{
  "image_size": 64,
  "num_classes": 11,
  "logit_normal_time": false,
  "head_dim": 48,
  "fused_qkv": true,
  "num_experts": 4,
  "expert_mlp_ratio": 0.5,
  "layers": 6,
  "width": 384,
  "learning_rate": 0.00083,
  "beta1": 0.9,
  "batch_size": 256
}
Rows from expert 3 of block 3, named by matrix and row number. Rows with one number belong to one neuron. Each number is 50 + 10 x the weight over its row's rms, rounded and kept within 0 to 99. All counts start at 0. After the name is the row's rms in percent of the matrix's.
# gate: expert gate (model.blocks.3.mlp.gate, 4x192x384), inputs 288-383
# up: expert up (model.blocks.3.mlp.up, 4x192x384), inputs 288-383
# down: expert down (model.blocks.3.mlp.down, 4x384x192, transposed), outputs 288-383
gate.57 098:55 51 38 41 49 74 65 54 58 27 46 65 63 34 42 61 35 54 40 45 43 57 73 50 60 48 58 24 54 64 39 59 44 51 70 70 62 44 70 38 43 39 50 32 48 46 44 38 63 47 58 63 62 58 58 55 32 47 63 38 38 63 34 53 59 44 44 56 42 61 59 61 54 37 42 51 40 44 67 55 54 42 60 47 39 55 49 41 53 57 44 55 43 40 53 62
up.57 100:60 34 63 36 54 47 54 61 37 43 56 47 43 48 64 43 21 45 51 37 50 51 52 49 55 57 53 58 64 49 43 53 49 47 37 86 33 33 49 43 50 48 60 29 48 40 43 56 55 40 41 26 43 46 41 55 71 59 57 61 37 43 49 55 57 43 46 52 42 39 64 49 50 55 59 59 54 48 45 56 49 42 38 45 42 69 40 67 76 57 48 56 63 50 40 51
down.57 099:56 59 41 55 50 26 53 50 58 52 37 49 43 49 45 59 73 51 54 55 49 60 56 62 37 51 54 37 69 39 54 54 55 48 49 27 59 53 66 53 51 46 57 39 38 55 54 47 56 53 70 79 51 38 54 48 36 60 61 60 57 53 50 57 46 47 46 48 35 55 80 49 46 46 41 42 64 48 43 63 32 42 48 48 41 46 45 54 68 44 54 60 58 41 49 62
gate.58 101:53 46 56 59 60 51 63 67 49 45 43 50 54 47 47 60 42 50 54 39 44 62 60 53 66 53 63 46 61 48 49 53 50 70 51 63 38 47 53 46 52 40 63 57 39 44 49 48 47 48 12 44 50 60 34 32 55 46 57 56 47 33 48 83 60 63 54 62 50 47 52 45 49 56 53 54 30 31 64 40 57 32 47 60 56 47 61 48 56 33 51 40 42 63 49 35
up.58 105:28 58 66 41 53 67 54 65 43 65 46 54 33 49 51 60 52 53 37 39 47 55 50 41 41 48 59 39 60 31 36 35 52 52 52 63 59 36 47 52 59 70 58 28 42 45 55 45 70 53 46 38 53 46 44 42 63 40 36 45 52 35 52 38 40 54 40 64 43 60 46 50 56 50 56 60 39 45 33 39 46 41 58 49 48 63 61 53 44 48 59 44 39 51 59 60
down.58 091:61 47 45 56 51 43 50 53 47 56 50 62 56 47 65 42 34 49 46 61 57 38 61 66 58 43 49 52 53 46 48 50 47 58 45 69 39 52 41 51 67 51 57 77 49 43 51 45 40 51 13 44 58 51 60 63 71 47 53 45 52 43 46 41 62 50 55 64 37 68 57 61 49 47 53 54 32 64 47 56 40 59 55 38 43 55 59 61 50 55 49 54 36 31 23 57
gate.59 101:39 58 56 41 58 60 51 49 57 87 52 49 47 61 45 49 65 53 60 48 42 30 60 45 48 39 42 45 34 37 50 54 46 60 44 48 41 43 46 60 45 52 50 63 41 49 59 46 50 42 48 50 55 48 49 47 37 52 50 39 62 39 51 31 38 37 55 35 47 55 53 48 36 64 45 37 43 38 52 57 46 41 61 60 62 43 47 53 41 38 43 52 46 53 49 53
up.59 092:38 68 48 55 50 48 62 48 50 67 53 55 47 41 53 41 52 45 42 56 53 44 51 43 57 42 37 38 29 47 50 55 48 52 47 25 45 42 26 68 57 55 62 46 50 45 55 63 26 40 35 49 49 50 52 50 39 41 53 46 64 55 51 30 46 50 49 48 66 47 50 48 47 55 57 47 40 69 55 50 52 57 56 54 50 54 37 12 23 41 43 68 40 46 43 37
down.59 095:53 49 43 42 35 33 39 68 49 64 56 57 52 64 44 46 61 45 59 70 50 43 32 42 61 44 30 40 43 43 53 51 58 47 34 16 45 51 46 42 62 54 62 39 48 56 52 49 45 39 35 54 47 46 60 58 41 60 53 56 56 54 58 49 53 50 43 51 61 41 35 65 59 32 67 47 44 35 51 48 42 58 51 69 46 57 40 69 67 52 60 51 41 40 44 54
gate.60 097:69 46 50 46 43 75 58 62 51 19 58 55 50 49 33 48 48 47 56 60 54 52 44 54 50 60 72 30 45 39 44 39 25 54 54 44 49 37 72 49 56 32 53 67 52 43 49 36 40 44 37 56 45 54 46 47 46 36 55 49 44 51 36 48 58 69 58 54 35 50 53 46 45 38 49 60 48 50 52 49 52 45 54 71 47 58 59 30 28 46 28 53 43 42 63 59
up.60 096:68 38 37 53 44 40 60 39 54 45 46 47 50 43 45 38 63 43 45 47 62 31 45 42 57 39 39 55 47 64 53 65 58 46 58 61 50 64 55 33 42 43 42 53 44 52 55 57 31 46 32 54 45 54 46 67 41 52 53 54 36 49 43 62 54 51 62 46 32 50 59 65 53 62 48 45 55 42 43 52 73 45 38 39 43 54 45 75 59 49 64 46 42 30 39 52
down.60 100:43 50 44 42 50 45 45 56 60 69 54 41 51 47 48 48 50 38 56 62 56 59 38 11 59 56 57 62 53 48 63 63 34 49 61 57 48 37 60 61 47 40 46 55 48 75 44 45 51 44 46 60 45 43 47 53 43 64 41 51 42 41 39 50 46 57 43 42 64 53 47 42 54 54 43 38 41 73 47 38 41 54 52 69 57 50 49 34 55 36 44 52 64 54 83 64
gate.61 109:38 45 52 38 51 51 62 47 39 52 53 56 57 55 53 54 44 49 48 48 54 35 59 45 55 43 56 66 35 47 50 48 42 60 66 55 57 53 61 46 56 26 42 55 34 56 58 40 38 60 43 45 51 44 44 60 55 46 47 65 47 59 46 43 49 48 46 42 32 46 69 45 49 42 41 53 51 49 46 34 47 45 63 72 48 47 49 43 49 49 38 34 41 33 43 51
up.61 114:52 59 48 51 54 53 54 49 42 79 51 39 52 51 54 48 51 55 54 54 65 46 33 48 54 29 41 48 52 53 61 45 33 40 61 34 53 41 59 49 53 50 47 55 48 36 58 53 55 39 38 60 45 39 31 54 60 34 38 49 46 51 59 47 59 49 54 46 41 66 46 47 47 38 50 59 56 35 45 34 53 64 53 65 46 46 46 28 73 43 62 40 44 40 63 55
down.61 089:55 54 47 55 48 71 61 49 66 32 48 66 59 60 46 50 42 44 55 47 57 55 70 52 41 54 38 44 42 57 57 50 54 56 55 66 44 44 46 51 41 49 52 48 43 50 44 49 53 40 49 49 53 52 48 48 37 37 53 77 50 61 48 59 59 46 52 52 50 22 72 38 29 57 37 44 47 42 45 45 61 44 73 56 57 44 47 67 62 48 63 47 59 51 27 57
gate.62 093:48 38 37 41 41 41 52 56 51 75 63 36 38 39 55 61 62 53 51 55 38 70 51 60 51 43 53 19 43 53 31 39 50 47 53 64 59 53 37 55 54 49 46 68 41 30 57 47 50 56 27 18 64 58 41 54 52 59 58 55 48 41 59 53 42 48 50 52 59 51 28 48 54 53 39 53 43 30 55 50 49 44 27 39 50 65 57 40 48 36 47 44 50 47 44 64
up.62 104:40 64 59 48 57 40 66 45 36 66 50 50 57 51 45 51 57 57 41 50 60 70 52 52 51 55 63 69 62 51 60 43 31 50 57 42 48 52 37 49 32 56 55 44 50 42 35 55 34 68 45 52 48 62 38 53 69 71 41 68 56 37 62 44 56 64 54 44 38 46 28 43 49 35 66 57 56 45 57 53 57 49 50 69 45 70 41 28 67 53 60 60 46 52 54 69
down.62 110:29 39 50 56 52 72 37 47 65 43 49 46 48 45 48 47 36 51 34 48 41 62 69 31 36 55 59 69 48 53 42 34 64 54 37 53 55 52 66 45 69 40 62 38 36 39 30 60 45 41 70 36 59 47 51 44 45 70 50 55 44 61 66 36 62 43 58 36 39 49 47 40 43 40 62 43 50 48 47 47 40 46 53 32 46 48 44 60 48 52 44 67 46 54 42 54
gate.63 094:55 48 43 33 59 53 32 38 56 47 61 58 54 47 54 46 67 55 65 50 39 51 63 57 32 33 57 63 43 48 51 49 62 54 51 48 57 38 58 41 50 37 59 55 50 59 55 61 55 56 37 39 45 47 59 66 28 52 55 56 50 44 49 55 54 42 53 59 53 55 55 61 69 44 49 52 54 46 47 44 53 36 56 37 55 64 63 50 41 57 40 41 78 38 52 30
up.63 089:68 43 41 30 50 33 56 51 43 46 65 35 53 39 40 52 43 39 54 51 48 36 47 52 45 58 43 15 58 55 44 52 57 66 65 64 56 48 64 51 54 59 51 38 51 44 52 58 65 52 54 45 45 51 54 60 66 49 51 52 48 44 44 56 61 51 53 56 31 52 45 46 40 65 59 48 31 35 57 38 46 47 57 77 52 56 61 30 55 57 41 29 50 28 42 46
down.63 099:64 46 57 42 41 53 47 60 50 48 55 63 49 36 58 56 33 48 57 46 47 45 44 69 61 45 35 49 53 53 54 50 44 61 52 45 48 57 37 51 48 62 52 58 58 33 50 48 62 51 45 37 44 51 50 58 63 54 45 46 43 59 54 48 57 44 45 50 48 48 45 49 55 58 58 52 47 69 35 63 50 52 71 53 54 71 60 56 60 38 44 43 66 40 30 33
gate.64 123:47 59 48 46 49 44 47 62 36 57 46 34 41 48 52 42 39 44 62 62 43 48 58 53 59 47 44 71 39 43 56 55 47 62 45 40 40 43 38 51 46 77 65 34 37 54 64 59 51 42 30 51 47 45 51 59 53 52 61 40 52 42 52 45 44 39 48 43 47 75 33 38 32 60 57 44 58 40 50 48 57 34 59 65 47 45 37 42 38 50 41 57 51 64 62 46
up.64 109:63 50 61 66 66 53 57 48 53 41 59 54 41 50 42 68 69 52 45 45 54 55 34 61 42 52 59 49 50 47 53 41 58 39 59 66 67 60 60 49 48 34 37 43 59 39 43 47 41 59 50 38 44 50 46 40 47 40 25 65 44 47 63 55 57 66 62 53 54 45 65 60 68 28 52 55 52 50 39 50 58 60 51 35 53 45 67 52 56 43 49 60 43 35 52 59
down.64 102:40 62 55 44 44 50 46 46 41 47 52 49 52 50 50 58 44 45 50 37 29 69 39 59 44 62 81 48 51 42 51 74 48 54 36 45 48 50 59 52 47 42 52 64 46 38 53 55 62 55 32 58 39 43 48 54 40 50 58 31 59 60 41 52 55 44 58 46 53 60 71 56 37 47 64 57 46 36 48 38 43 60 58 41 62 47 48 53 47 49 56 61 43 54 87 58
gate.65 082:23 55 45 47 40 70 50 48 46 61 50 23 43 60 35 54 40 45 41 59 39 66 68 63 56 36 42 25 45 40 46 49 54 47 40 50 49 51 37 64 43 57 49 67 50 55 44 58 51 64 40 44 56 56 59 41 51 50 47 22 43 34 54 67 47 49 49 45 40 57 46 35 55 53 42 43 65 59 50 58 43 42 50 37 57 61 51 13 51 48 40 50 43 69 74 27
up.65 125:67 48 44 49 54 33 43 45 56 50 67 47 48 39 55 51 42 47 56 49 66 50 50 44 69 42 45 27 40 63 46 44 46 34 33 35 22 46 51 57 50 51 48 59 47 51 62 68 48 63 17 56 50 40 40 56 68 53 43 38 42 38 56 37 60 55 61 58 45 48 24 53 36 55 57 53 51 53 47 48 47 40 40 60 60 70 35 43 35 48 40 47 43 62 45 43
down.65 117:46 45 51 38 42 47 56 41 44 50 48 47 58 46 63 53 38 48 54 45 47 49 43 49 52 53 54 20 59 43 54 41 70 43 54 43 47 46 39 52 40 70 41 44 66 52 47 46 43 46 20 55 59 45 57 43 57 48 50 65 52 31 43 47 53 46 42 45 68 26 64 44 45 60 47 39 36 43 40 51 35 57 54 58 46 34 43 54 45 45 62 43 56 53 46 47
gate.66 093:35 55 48 65 43 51 57 47 33 42 36 39 50 48 34 53 55 43 41 58 62 40 49 49 59 40 65 69 52 54 57 48 57 63 68 71 59 55 50 37 34 55 39 59 50 47 52 36 34 52 50 56 34 30 39 58 41 58 58 55 58 53 39 78 51 61 47 42 48 39 40 63 35 52 43 45 66 61 63 41 58 38 38 58 53 54 53 40 51 54 41 50 57 56 45 52
up.66 092:50 49 54 32 58 42 32 45 60 54 50 50 47 51 46 35 60 50 52 52 56 56 63 47 42 46 44 43 62 47 56 41 44 44 42 49 66 51 36 46 46 82 52 72 47 58 45 59 37 58 37 52 58 54 45 42 51 48 48 49 53 48 61 46 48 41 61 65 41 67 47 54 44 72 59 36 44 44 33 53 48 51 48 39 39 53 35 62 52 61 57 52 35 56 51 57
down.66 079:54 44 45 46 48 42 53 48 35 51 52 50 50 48 31 57 31 56 54 67 58 55 25 49 56 66 52 45 42 55 47 40 52 43 71 54 39 59 49 53 34 41 41 55 45 44 58 58 42 46 38 44 42 44 49 51 40 57 33 42 55 49 49 36 47 46 64 52 58 32 71 37 46 47 47 45 43 45 64 47 63 59 41 41 57 53 58 53 59 54 53 61 58 57 69 52
gate.67 098:56 46 42 36 46 56 53 49 57 40 47 51 37 47 42 47 36 54 64 49 47 67 50 57 53 55 56 62 54 48 33 62 43 42 37 68 56 39 46 64 57 57 59 57 54 58 65 78 33 50 53 52 36 63 31 36 58 35 48 30 44 36 49 67 45 35 48 39 50 54 49 48 53 41 53 47 46 54 53 57 45 47 49 50 47 51 40 55 55 65 45 48 48 37 56 58
up.67 090:58 32 52 44 58 47 49 47 45 44 40 54 59 62 37 45 53 44 71 49 68 62 47 47 46 42 44 51 55 61 60 80 54 55 36 76 57 49 61 50 42 46 66 64 54 58 66 66 52 51 63 70 54 43 54 67 66 54 69 66 40 40 40 55 54 46 53 46 42 51 32 60 32 52 52 46 41 29 55 51 64 59 54 52 58 65 49 46 64 56 37 53 49 39 41 48
down.67 098:59 43 47 48 55 53 42 41 60 62 45 52 33 48 53 42 55 66 49 38 50 56 62 47 50 51 46 36 57 52 49 66 69 42 37 36 49 52 51 56 50 44 42 53 58 45 69 36 40 56 51 57 32 48 56 54 64 39 43 66 54 64 43 58 39 42 52 45 54 46 30 46 46 46 61 40 61 55 48 40 45 55 57 31 39 55 43 42 54 44 66 48 50 46 42 54
gate.68 101:64 45 52 55 37 33 48 42 49 51 52 54 52 52 50 41 46 49 48 37 60 33 37 54 55 56 63 46 37 50 69 47 50 49 40 54 59 52 55 38 49 63 51 46 38 53 50 47 29 54 49 64 56 43 47 49 66 61 63 35 55 43 50 34 53 62 54 36 19 49 35 55 48 64 62 41 47 51 43 46 50 43 49 27 56 66 45 44 55 55 54 54 36 20 45 57
up.68 098:64 52 50 46 51 43 59 59 54 47 51 54 49 52 59 48 46 44 36 43 61 46 27 49 46 44 69 56 47 55 39 53 39 52 37 82 62 52 39 52 60 60 45 57 51 33 55 67 40 60 42 44 52 30 41 60 53 54 58 50 49 19 46 61 44 39 45 44 44 49 62 61 23 56 48 33 42 49 51 49 47 51 33 39 39 63 46 37 53 52 50 58 56 51 38 69
down.68 099:68 50 47 55 56 51 47 59 51 49 42 45 37 52 45 52 73 50 59 65 52 37 63 65 37 43 53 45 26 41 35 47 48 48 42 56 43 48 46 48 49 57 56 37 60 31 48 52 53 48 57 51 55 52 52 54 51 46 74 51 29 41 42 44 50 56 59 34 83 59 54 50 54 47 59 62 60 64 59 47 55 55 46 38 54 46 42 36 66 49 52 43 44 26 08 45
gate.69 115:46 49 40 53 49 54 53 63 33 51 42 35 46 57 60 52 36 48 42 73 45 58 65 66 66 48 51 57 48 41 41 49 46 37 50 49 42 45 42 55 56 52 60 62 45 67 61 47 58 52 43 55 42 45 55 47 48 63 52 53 36 35 40 66 50 48 58 37 44 59 46 39 69 57 50 58 57 35 44 45 50 33 44 32 43 34 49 61 47 48 48 53 49 57 70 46
up.69 120:49 54 50 31 41 51 43 41 42 54 38 39 52 45 43 45 18 41 50 59 56 49 67 54 40 64 47 36 52 56 36 53 67 44 38 73 57 48 48 54 71 21 52 37 34 31 41 51 54 33 42 63 42 46 41 44 61 46 64 64 49 73 44 57 56 46 54 52 47 52 22 55 35 46 53 37 57 83 41 41 44 58 56 64 28 46 50 35 53 63 56 61 48 56 55 41
down.69 108:48 40 48 51 49 49 52 55 48 39 52 59 44 50 51 47 35 43 56 68 50 60 60 49 54 55 29 44 41 31 41 50 56 48 76 67 57 54 44 47 65 21 56 90 45 28 52 49 40 45 42 49 42 52 47 42 52 57 52 53 46 45 46 58 50 61 55 47 59 43 66 52 70 42 49 51 41 58 61 51 53 52 49 43 40 35 45 65 54 49 49 36 36 46 37 53
gate.70 096:53 37 44 49 48 45 31 56 39 45 53 64 65 51 43 51 39 45 58 44 49 46 48 59 38 68 45 46 54 57 64 56 52 50 42 64 46 60 55 48 36 34 58 54 56 71 41 58 40 56 52 44 45 56 58 33 54 63 55 46 57 70 56 51 54 53 45 48 65 54 36 48 56 54 62 38 54 38 54 37 49 23 63 30 60 48 41 49 47 63 42 39 60 32 42 48
up.70 102:58 51 43 51 42 74 39 38 64 47 45 55 52 56 45 66 55 43 38 31 42 42 58 40 25 55 51 51 53 50 46 42 40 53 66 41 52 64 45 54 46 39 66 55 51 60 37 52 59 47 65 44 49 48 47 44 33 65 47 40 57 50 47 45 41 74 57 33 51 59 24 47 48 65 69 33 55 71 44 37 52 32 51 36 48 53 23 48 41 56 45 42 44 43 45 45
down.70 095:50 57 58 39 50 39 43 38 58 58 50 64 56 54 45 36 46 36 33 48 50 51 43 61 67 63 49 39 53 46 54 50 60 45 44 25 56 51 48 46 55 70 62 57 58 32 42 50 42 50 47 42 36 47 56 55 66 50 51 48 55 56 48 26 46 59 47 45 56 36 74 38 57 38 45 53 56 49 72 63 36 55 54 51 55 55 46 53 41 39 61 46 62 46 27 46
gate.71 108:54 38 47 59 46 46 49 59 50 38 29 52 64 48 43 55 32 45 48 62 48 48 71 40 65 53 37 36 39 52 47 48 39 58 30 64 62 52 53 50 54 38 54 54 34 41 51 54 51 48 39 54 74 32 52 37 34 44 65 40 52 62 49 38 42 42 38 52 44 63 58 48 33 56 39 35 40 44 65 42 58 46 60 46 40 53 49 42 56 49 41 57 43 48 58 46
up.71 104:64 30 54 35 50 43 32 36 57 41 70 53 52 42 71 65 53 53 52 43 39 54 63 56 61 62 39 17 47 47 45 49 53 49 39 53 56 49 63 45 44 30 63 65 44 46 54 38 43 53 44 59 51 41 44 50 57 64 57 60 46 48 55 50 44 55 49 63 55 49 43 54 42 51 51 41 27 45 48 62 37 73 17 59 42 51 51 60 60 54 59 60 52 59 57 47
down.71 101:29 49 61 63 66 44 51 36 41 44 32 43 56 46 64 50 56 48 39 41 43 58 48 59 52 57 66 32 53 46 47 59 47 62 53 57 50 57 54 49 60 53 51 47 44 35 53 52 48 51 44 61 60 51 51 46 27 49 53 32 36 48 44 44 48 48 46 38 53 75 67 45 48 44 45 55 51 65 51 48 48 61 50 44 61 34 44 45 39 40 56 59 41 61 83 40
gate.72 081:40 59 45 56 61 39 29 46 46 66 48 63 53 72 42 51 38 48 56 57 51 53 68 67 52 61 47 49 38 45 58 46 51 60 52 47 47 24 51 60 39 39 41 57 61 58 51 54 47 49 28 38 67 45 45 53 55 41 46 49 58 38 52 52 59 43 48 52 63 43 30 61 57 46 61 44 62 50 45 65 45 51 58 33 55 44 47 52 44 52 48 43 59 35 36 39
up.72 102:60 41 66 54 40 61 60 51 41 38 54 45 42 49 48 45 44 49 36 48 56 47 56 44 58 52 46 50 54 61 52 43 60 44 44 34 59 53 39 41 43 36 42 48 68 49 59 44 44 41 44 38 24 62 62 62 55 57 49 59 33 48 66 44 45 54 60 33 60 57 70 55 57 65 66 43 22 53 52 48 61 43 56 34 62 53 54 41 58 57 63 65 62 49 51 47
down.72 110:51 66 56 47 62 37 49 44 59 58 48 54 52 37 37 60 46 58 36 38 55 49 45 32 33 56 55 60 49 45 49 39 45 48 33 65 50 34 52 35 60 61 36 35 52 33 46 70 45 61 58 53 26 39 43 52 48 62 53 46 59 42 70 69 54 51 57 45 58 44 49 54 52 51 55 61 34 50 56 49 56 56 54 74 71 68 52 52 52 48 52 65 60 57 61 48
gate.73 114:54 42 41 49 33 62 39 46 48 51 50 50 43 58 66 62 35 49 61 45 38 52 49 70 42 49 47 49 39 47 45 49 60 49 53 60 43 49 49 59 56 67 64 58 50 56 45 48 43 55 34 46 46 43 28 48 38 58 48 34 57 56 52 76 46 57 46 64 79 48 14 55 57 57 57 47 41 45 59 46 50 51 30 28 53 49 53 32 65 47 50 43 53 59 50 41
up.73 100:57 42 38 45 41 63 57 51 43 49 53 52 45 39 38 50 49 68 55 68 51 34 40 54 25 52 75 38 32 56 53 44 47 48 44 54 46 57 52 36 59 66 45 52 54 50 49 42 42 48 51 43 42 55 44 55 40 56 53 35 60 63 42 43 58 36 58 50 61 58 52 58 52 50 50 48 24 45 62 44 65 44 54 62 35 45 63 54 35 52 50 47 48 56 53 51
down.73 100:51 64 55 53 52 36 63 46 51 54 34 57 60 45 40 47 45 47 57 61 44 62 43 39 54 49 62 62 56 63 53 69 60 46 61 58 52 52 47 59 42 35 69 50 58 59 53 53 48 37 51 47 50 55 62 44 57 49 54 55 43 52 57 75 44 50 45 67 23 36 52 55 51 50 57 53 67 32 42 51 55 45 30 60 60 44 45 27 61 46 54 42 46 56 61 51
gate.74 105:48 37 49 46 50 47 45 40 41 67 42 44 42 48 43 39 44 48 45 60 42 54 54 37 58 23 53 58 54 45 41 31 35 57 60 59 57 50 45 40 27 52 57 69 48 54 53 50 36 62 55 63 43 46 41 50 37 53 59 49 57 54 52 53 50 45 39 54 45 39 40 52 27 45 59 42 59 38 69 49 53 38 57 55 37 51 45 33 38 34 62 52 43 59 50 63
up.74 096:56 45 56 50 58 49 42 54 32 44 52 55 48 52 66 52 65 48 51 41 49 62 35 66 35 41 45 48 61 56 45 50 53 52 44 52 57 43 53 42 40 39 46 40 58 47 52 50 56 66 43 27 47 54 49 56 57 52 54 51 43 39 35 47 49 49 46 53 63 34 51 50 70 35 50 71 49 57 47 56 60 58 37 40 54 58 59 66 46 44 49 46 62 52 41 68
down.74 096:53 51 51 58 49 46 43 55 27 45 42 47 61 50 46 62 59 46 40 32 46 70 42 63 48 39 57 53 49 47 48 55 49 55 53 56 55 61 43 41 72 55 60 52 42 51 44 62 42 34 43 37 32 63 52 47 54 46 59 37 45 47 43 48 54 35 35 60 44 82 65 58 35 41 66 52 61 60 45 50 29 54 36 57 49 45 43 54 42 55 50 46 51 51 62 54
gate.75 105:52 59 45 50 45 34 45 45 31 40 54 56 43 39 41 65 38 53 32 56 46 46 56 42 45 48 75 56 32 49 38 49 45 36 56 27 51 46 54 42 49 48 32 71 66 42 45 41 36 54 19 28 51 46 63 58 55 43 58 38 53 53 23 61 55 49 53 49 39 67 52 68 61 39 34 62 71 36 49 62 56 37 55 56 56 64 49 41 54 54 49 50 29 45 55 41
up.75 115:44 53 58 58 62 44 34 51 63 59 62 56 49 64 82 45 68 57 69 29 51 65 55 68 50 55 37 38 59 62 62 56 52 41 35 54 47 58 33 59 57 62 58 35 46 57 46 56 58 33 60 52 50 61 44 45 53 51 37 46 41 44 71 17 46 60 59 50 55 46 52 45 43 64 64 51 42 42 41 43 47 62 25 40 51 41 51 53 57 52 51 61 63 57 56 35
down.75 111:44 63 57 52 54 34 48 40 58 42 57 52 47 49 61 44 61 50 46 50 46 56 54 52 67 54 60 57 49 46 56 66 45 60 38 16 54 49 44 45 58 50 45 41 46 39 58 53 52 49 55 52 35 62 49 45 60 48 50 10 40 47 39 52 52 36 60 52 55 52 59 52 55 32 52 45 49 45 58 47 44 64 68 59 52 52 53 31 47 43 61 38 50 38 58 48
gate.76 093:47 48 54 44 43 61 43 53 36 44 62 36 51 49 37 65 54 35 41 47 30 50 54 42 32 60 69 57 64 28 52 37 62 43 62 48 52 54 60 37 50 19 42 45 41 45 45 51 40 52 47 57 50 41 49 44 44 62 50 47 52 47 38 55 46 54 51 48 44 73 73 55 61 47 60 52 52 36 42 44 44 45 50 69 57 51 50 61 63 43 50 39 44 35 60 50
up.76 089:69 50 42 49 51 49 51 55 47 31 51 50 55 42 44 49 45 31 31 48 44 35 42 42 43 53 71 53 49 37 49 43 57 40 61 60 44 44 65 46 53 32 41 68 56 64 58 46 38 65 45 36 37 55 50 38 48 36 49 65 47 54 49 66 51 56 62 69 44 56 84 58 57 54 56 49 55 60 43 48 51 46 61 38 52 55 58 71 45 54 54 39 54 23 47 45
down.76 098:48 51 47 58 48 50 48 34 39 41 57 39 59 52 50 48 46 39 59 62 38 39 35 38 44 56 43 29 53 36 41 59 59 52 36 47 49 46 50 60 43 46 50 48 66 76 38 47 55 52 48 53 47 50 44 37 43 51 62 82 43 47 51 48 44 47 45 48 37 44 56 45 42 62 52 48 41 55 52 54 44 58 47 60 60 45 37 42 38 60 65 53 60 50 24 46
gate.77 089:54 49 52 54 46 50 58 39 52 47 41 47 57 56 50 52 46 47 57 61 46 50 29 54 59 57 46 72 63 57 46 53 59 65 53 32 41 53 52 57 50 42 36 42 51 45 36 56 62 59 45 47 41 37 62 52 58 53 47 50 66 47 46 35 48 61 55 66 53 52 75 46 35 39 44 55 69 41 76 50 52 41 66 38 63 39 70 21 57 32 29 42 56 49 45 51
up.77 089:58 55 53 37 46 45 45 48 56 33 64 47 49 50 48 48 48 50 42 42 45 40 65 47 47 66 70 50 55 45 44 69 58 39 55 50 47 49 52 64 45 63 52 60 56 54 34 52 47 48 63 41 27 48 50 48 54 43 44 39 48 50 41 53 53 61 56 49 50 53 33 43 59 40 60 53 41 62 48 57 48 41 65 58 60 48 58 33 44 53 50 46 58 57 51 46
down.77 096:52 43 49 57 48 48 46 49 53 60 43 46 47 69 39 49 47 62 61 42 57 49 51 61 64 57 52 28 55 43 41 56 56 61 58 41 54 45 50 58 46 29 39 49 52 49 44 53 56 43 56 47 60 44 46 54 27 58 61 33 50 50 55 40 42 59 46 58 52 49 50 50 48 41 48 50 60 51 22 51 39 64 49 47 62 39 46 45 58 49 56 50 60 53 60 43
gate.78 095:54 52 51 59 56 50 65 49 39 54 41 52 45 52 52 43 28 51 61 56 38 31 32 54 53 49 57 57 50 54 51 40 39 50 62 55 42 49 52 44 62 57 36 23 41 48 67 39 54 55 31 10 45 41 56 53 47 42 44 52 56 52 55 48 53 58 68 36 94 51 30 54 50 59 45 46 54 62 56 52 59 45 56 61 58 43 57 29 42 44 47 57 68 51 44 31
up.78 105:56 36 45 48 47 59 68 44 50 56 45 51 46 49 60 44 62 49 71 59 45 63 53 53 56 60 43 20 55 58 50 41 47 50 42 62 44 48 47 54 48 37 61 48 65 37 50 60 81 57 43 58 46 59 55 66 52 44 58 41 45 47 64 67 70 33 50 38 23 51 48 49 54 39 59 49 46 44 43 58 44 45 43 47 43 48 60 77 47 58 34 55 47 63 51 70
down.78 101:49 56 54 54 45 34 45 46 47 44 48 53 53 56 57 60 27 56 60 51 52 59 34 42 58 65 59 55 49 51 50 46 52 47 49 61 42 49 47 32 67 39 51 66 32 70 35 51 65 49 38 79 52 60 47 32 58 52 46 48 54 49 58 36 53 51 57 43 84 46 45 60 65 36 51 55 50 59 64 59 45 47 33 75 36 50 53 51 45 52 56 46 50 61 55 71
gate.79 103:58 40 40 55 46 44 59 60 39 34 51 54 48 50 52 57 63 47 53 43 42 46 38 60 37 44 51 65 40 56 60 47 51 58 55 41 43 61 50 42 43 52 57 39 46 63 53 45 46 42 33 15 38 52 50 47 49 63 59 43 48 48 47 52 49 61 56 51 69 39 51 42 53 54 52 57 58 51 56 41 48 39 59 54 44 43 53 32 36 58 43 49 48 39 41 39
up.79 099:55 54 41 46 52 45 37 47 63 22 62 48 38 49 66 66 40 54 60 39 37 60 52 70 52 49 52 43 35 56 39 51 47 54 31 61 46 53 65 35 54 45 45 51 50 42 53 40 36 33 30 28 42 55 47 50 50 45 44 50 44 58 39 26 58 47 49 50 45 71 50 39 55 49 51 48 32 53 44 75 45 45 58 51 45 50 50 50 50 58 48 45 55 54 57 33
down.79 096:54 55 46 44 43 64 50 45 36 57 49 57 32 51 50 48 34 51 65 72 51 48 59 21 65 51 47 44 52 54 53 46 52 48 34 40 58 48 47 51 57 40 50 49 67 60 57 55 41 47 56 05 55 44 51 57 68 46 47 64 60 61 61 32 52 58 51 45 51 42 31 48 61 59 43 43 54 50 52 52 67 54 59 58 52 57 44 43 55 53 44 49 40 43 42 40
gate.80 101:55 58 61 43 45 28 34 46 53 30 59 39 44 33 43 54 36 47 52 47 53 49 39 36 46 42 44 45 51 54 62 34 41 54 38 33 45 56 53 54 57 42 53 78 42 46 49 48 44 49 43 45 57 38 42 40 41 49 49 10 50 52 56 40 41 56 59 47 53 52 30 58 28 54 46 55 39 51 59 56 57 51 61 71 49 33 43 34 65 46 54 49 55 57 56 47
up.80 101:46 45 42 58 55 34 62 51 28 28 36 45 48 54 54 50 49 51 51 55 51 31 55 51 56 50 52 41 62 46 45 49 46 53 60 70 61 39 45 61 50 34 45 24 46 48 46 57 57 54 29 60 65 50 48 63 36 44 65 63 38 38 40 66 46 54 52 33 35 67 35 49 57 44 49 52 52 55 43 49 56 55 53 66 32 51 46 45 60 49 46 49 51 56 52 53
down.80 091:46 59 42 41 47 57 58 51 35 40 62 44 70 46 53 53 75 63 52 60 54 53 42 37 57 51 52 63 53 50 40 50 58 49 53 36 63 41 36 42 30 45 39 75 50 65 42 51 39 47 41 46 47 53 46 55 36 57 44 50 54 48 51 71 56 50 46 56 50 62 68 51 53 56 39 51 49 63 39 53 47 58 41 69 39 39 51 52 45 55 57 53 57 54 44 68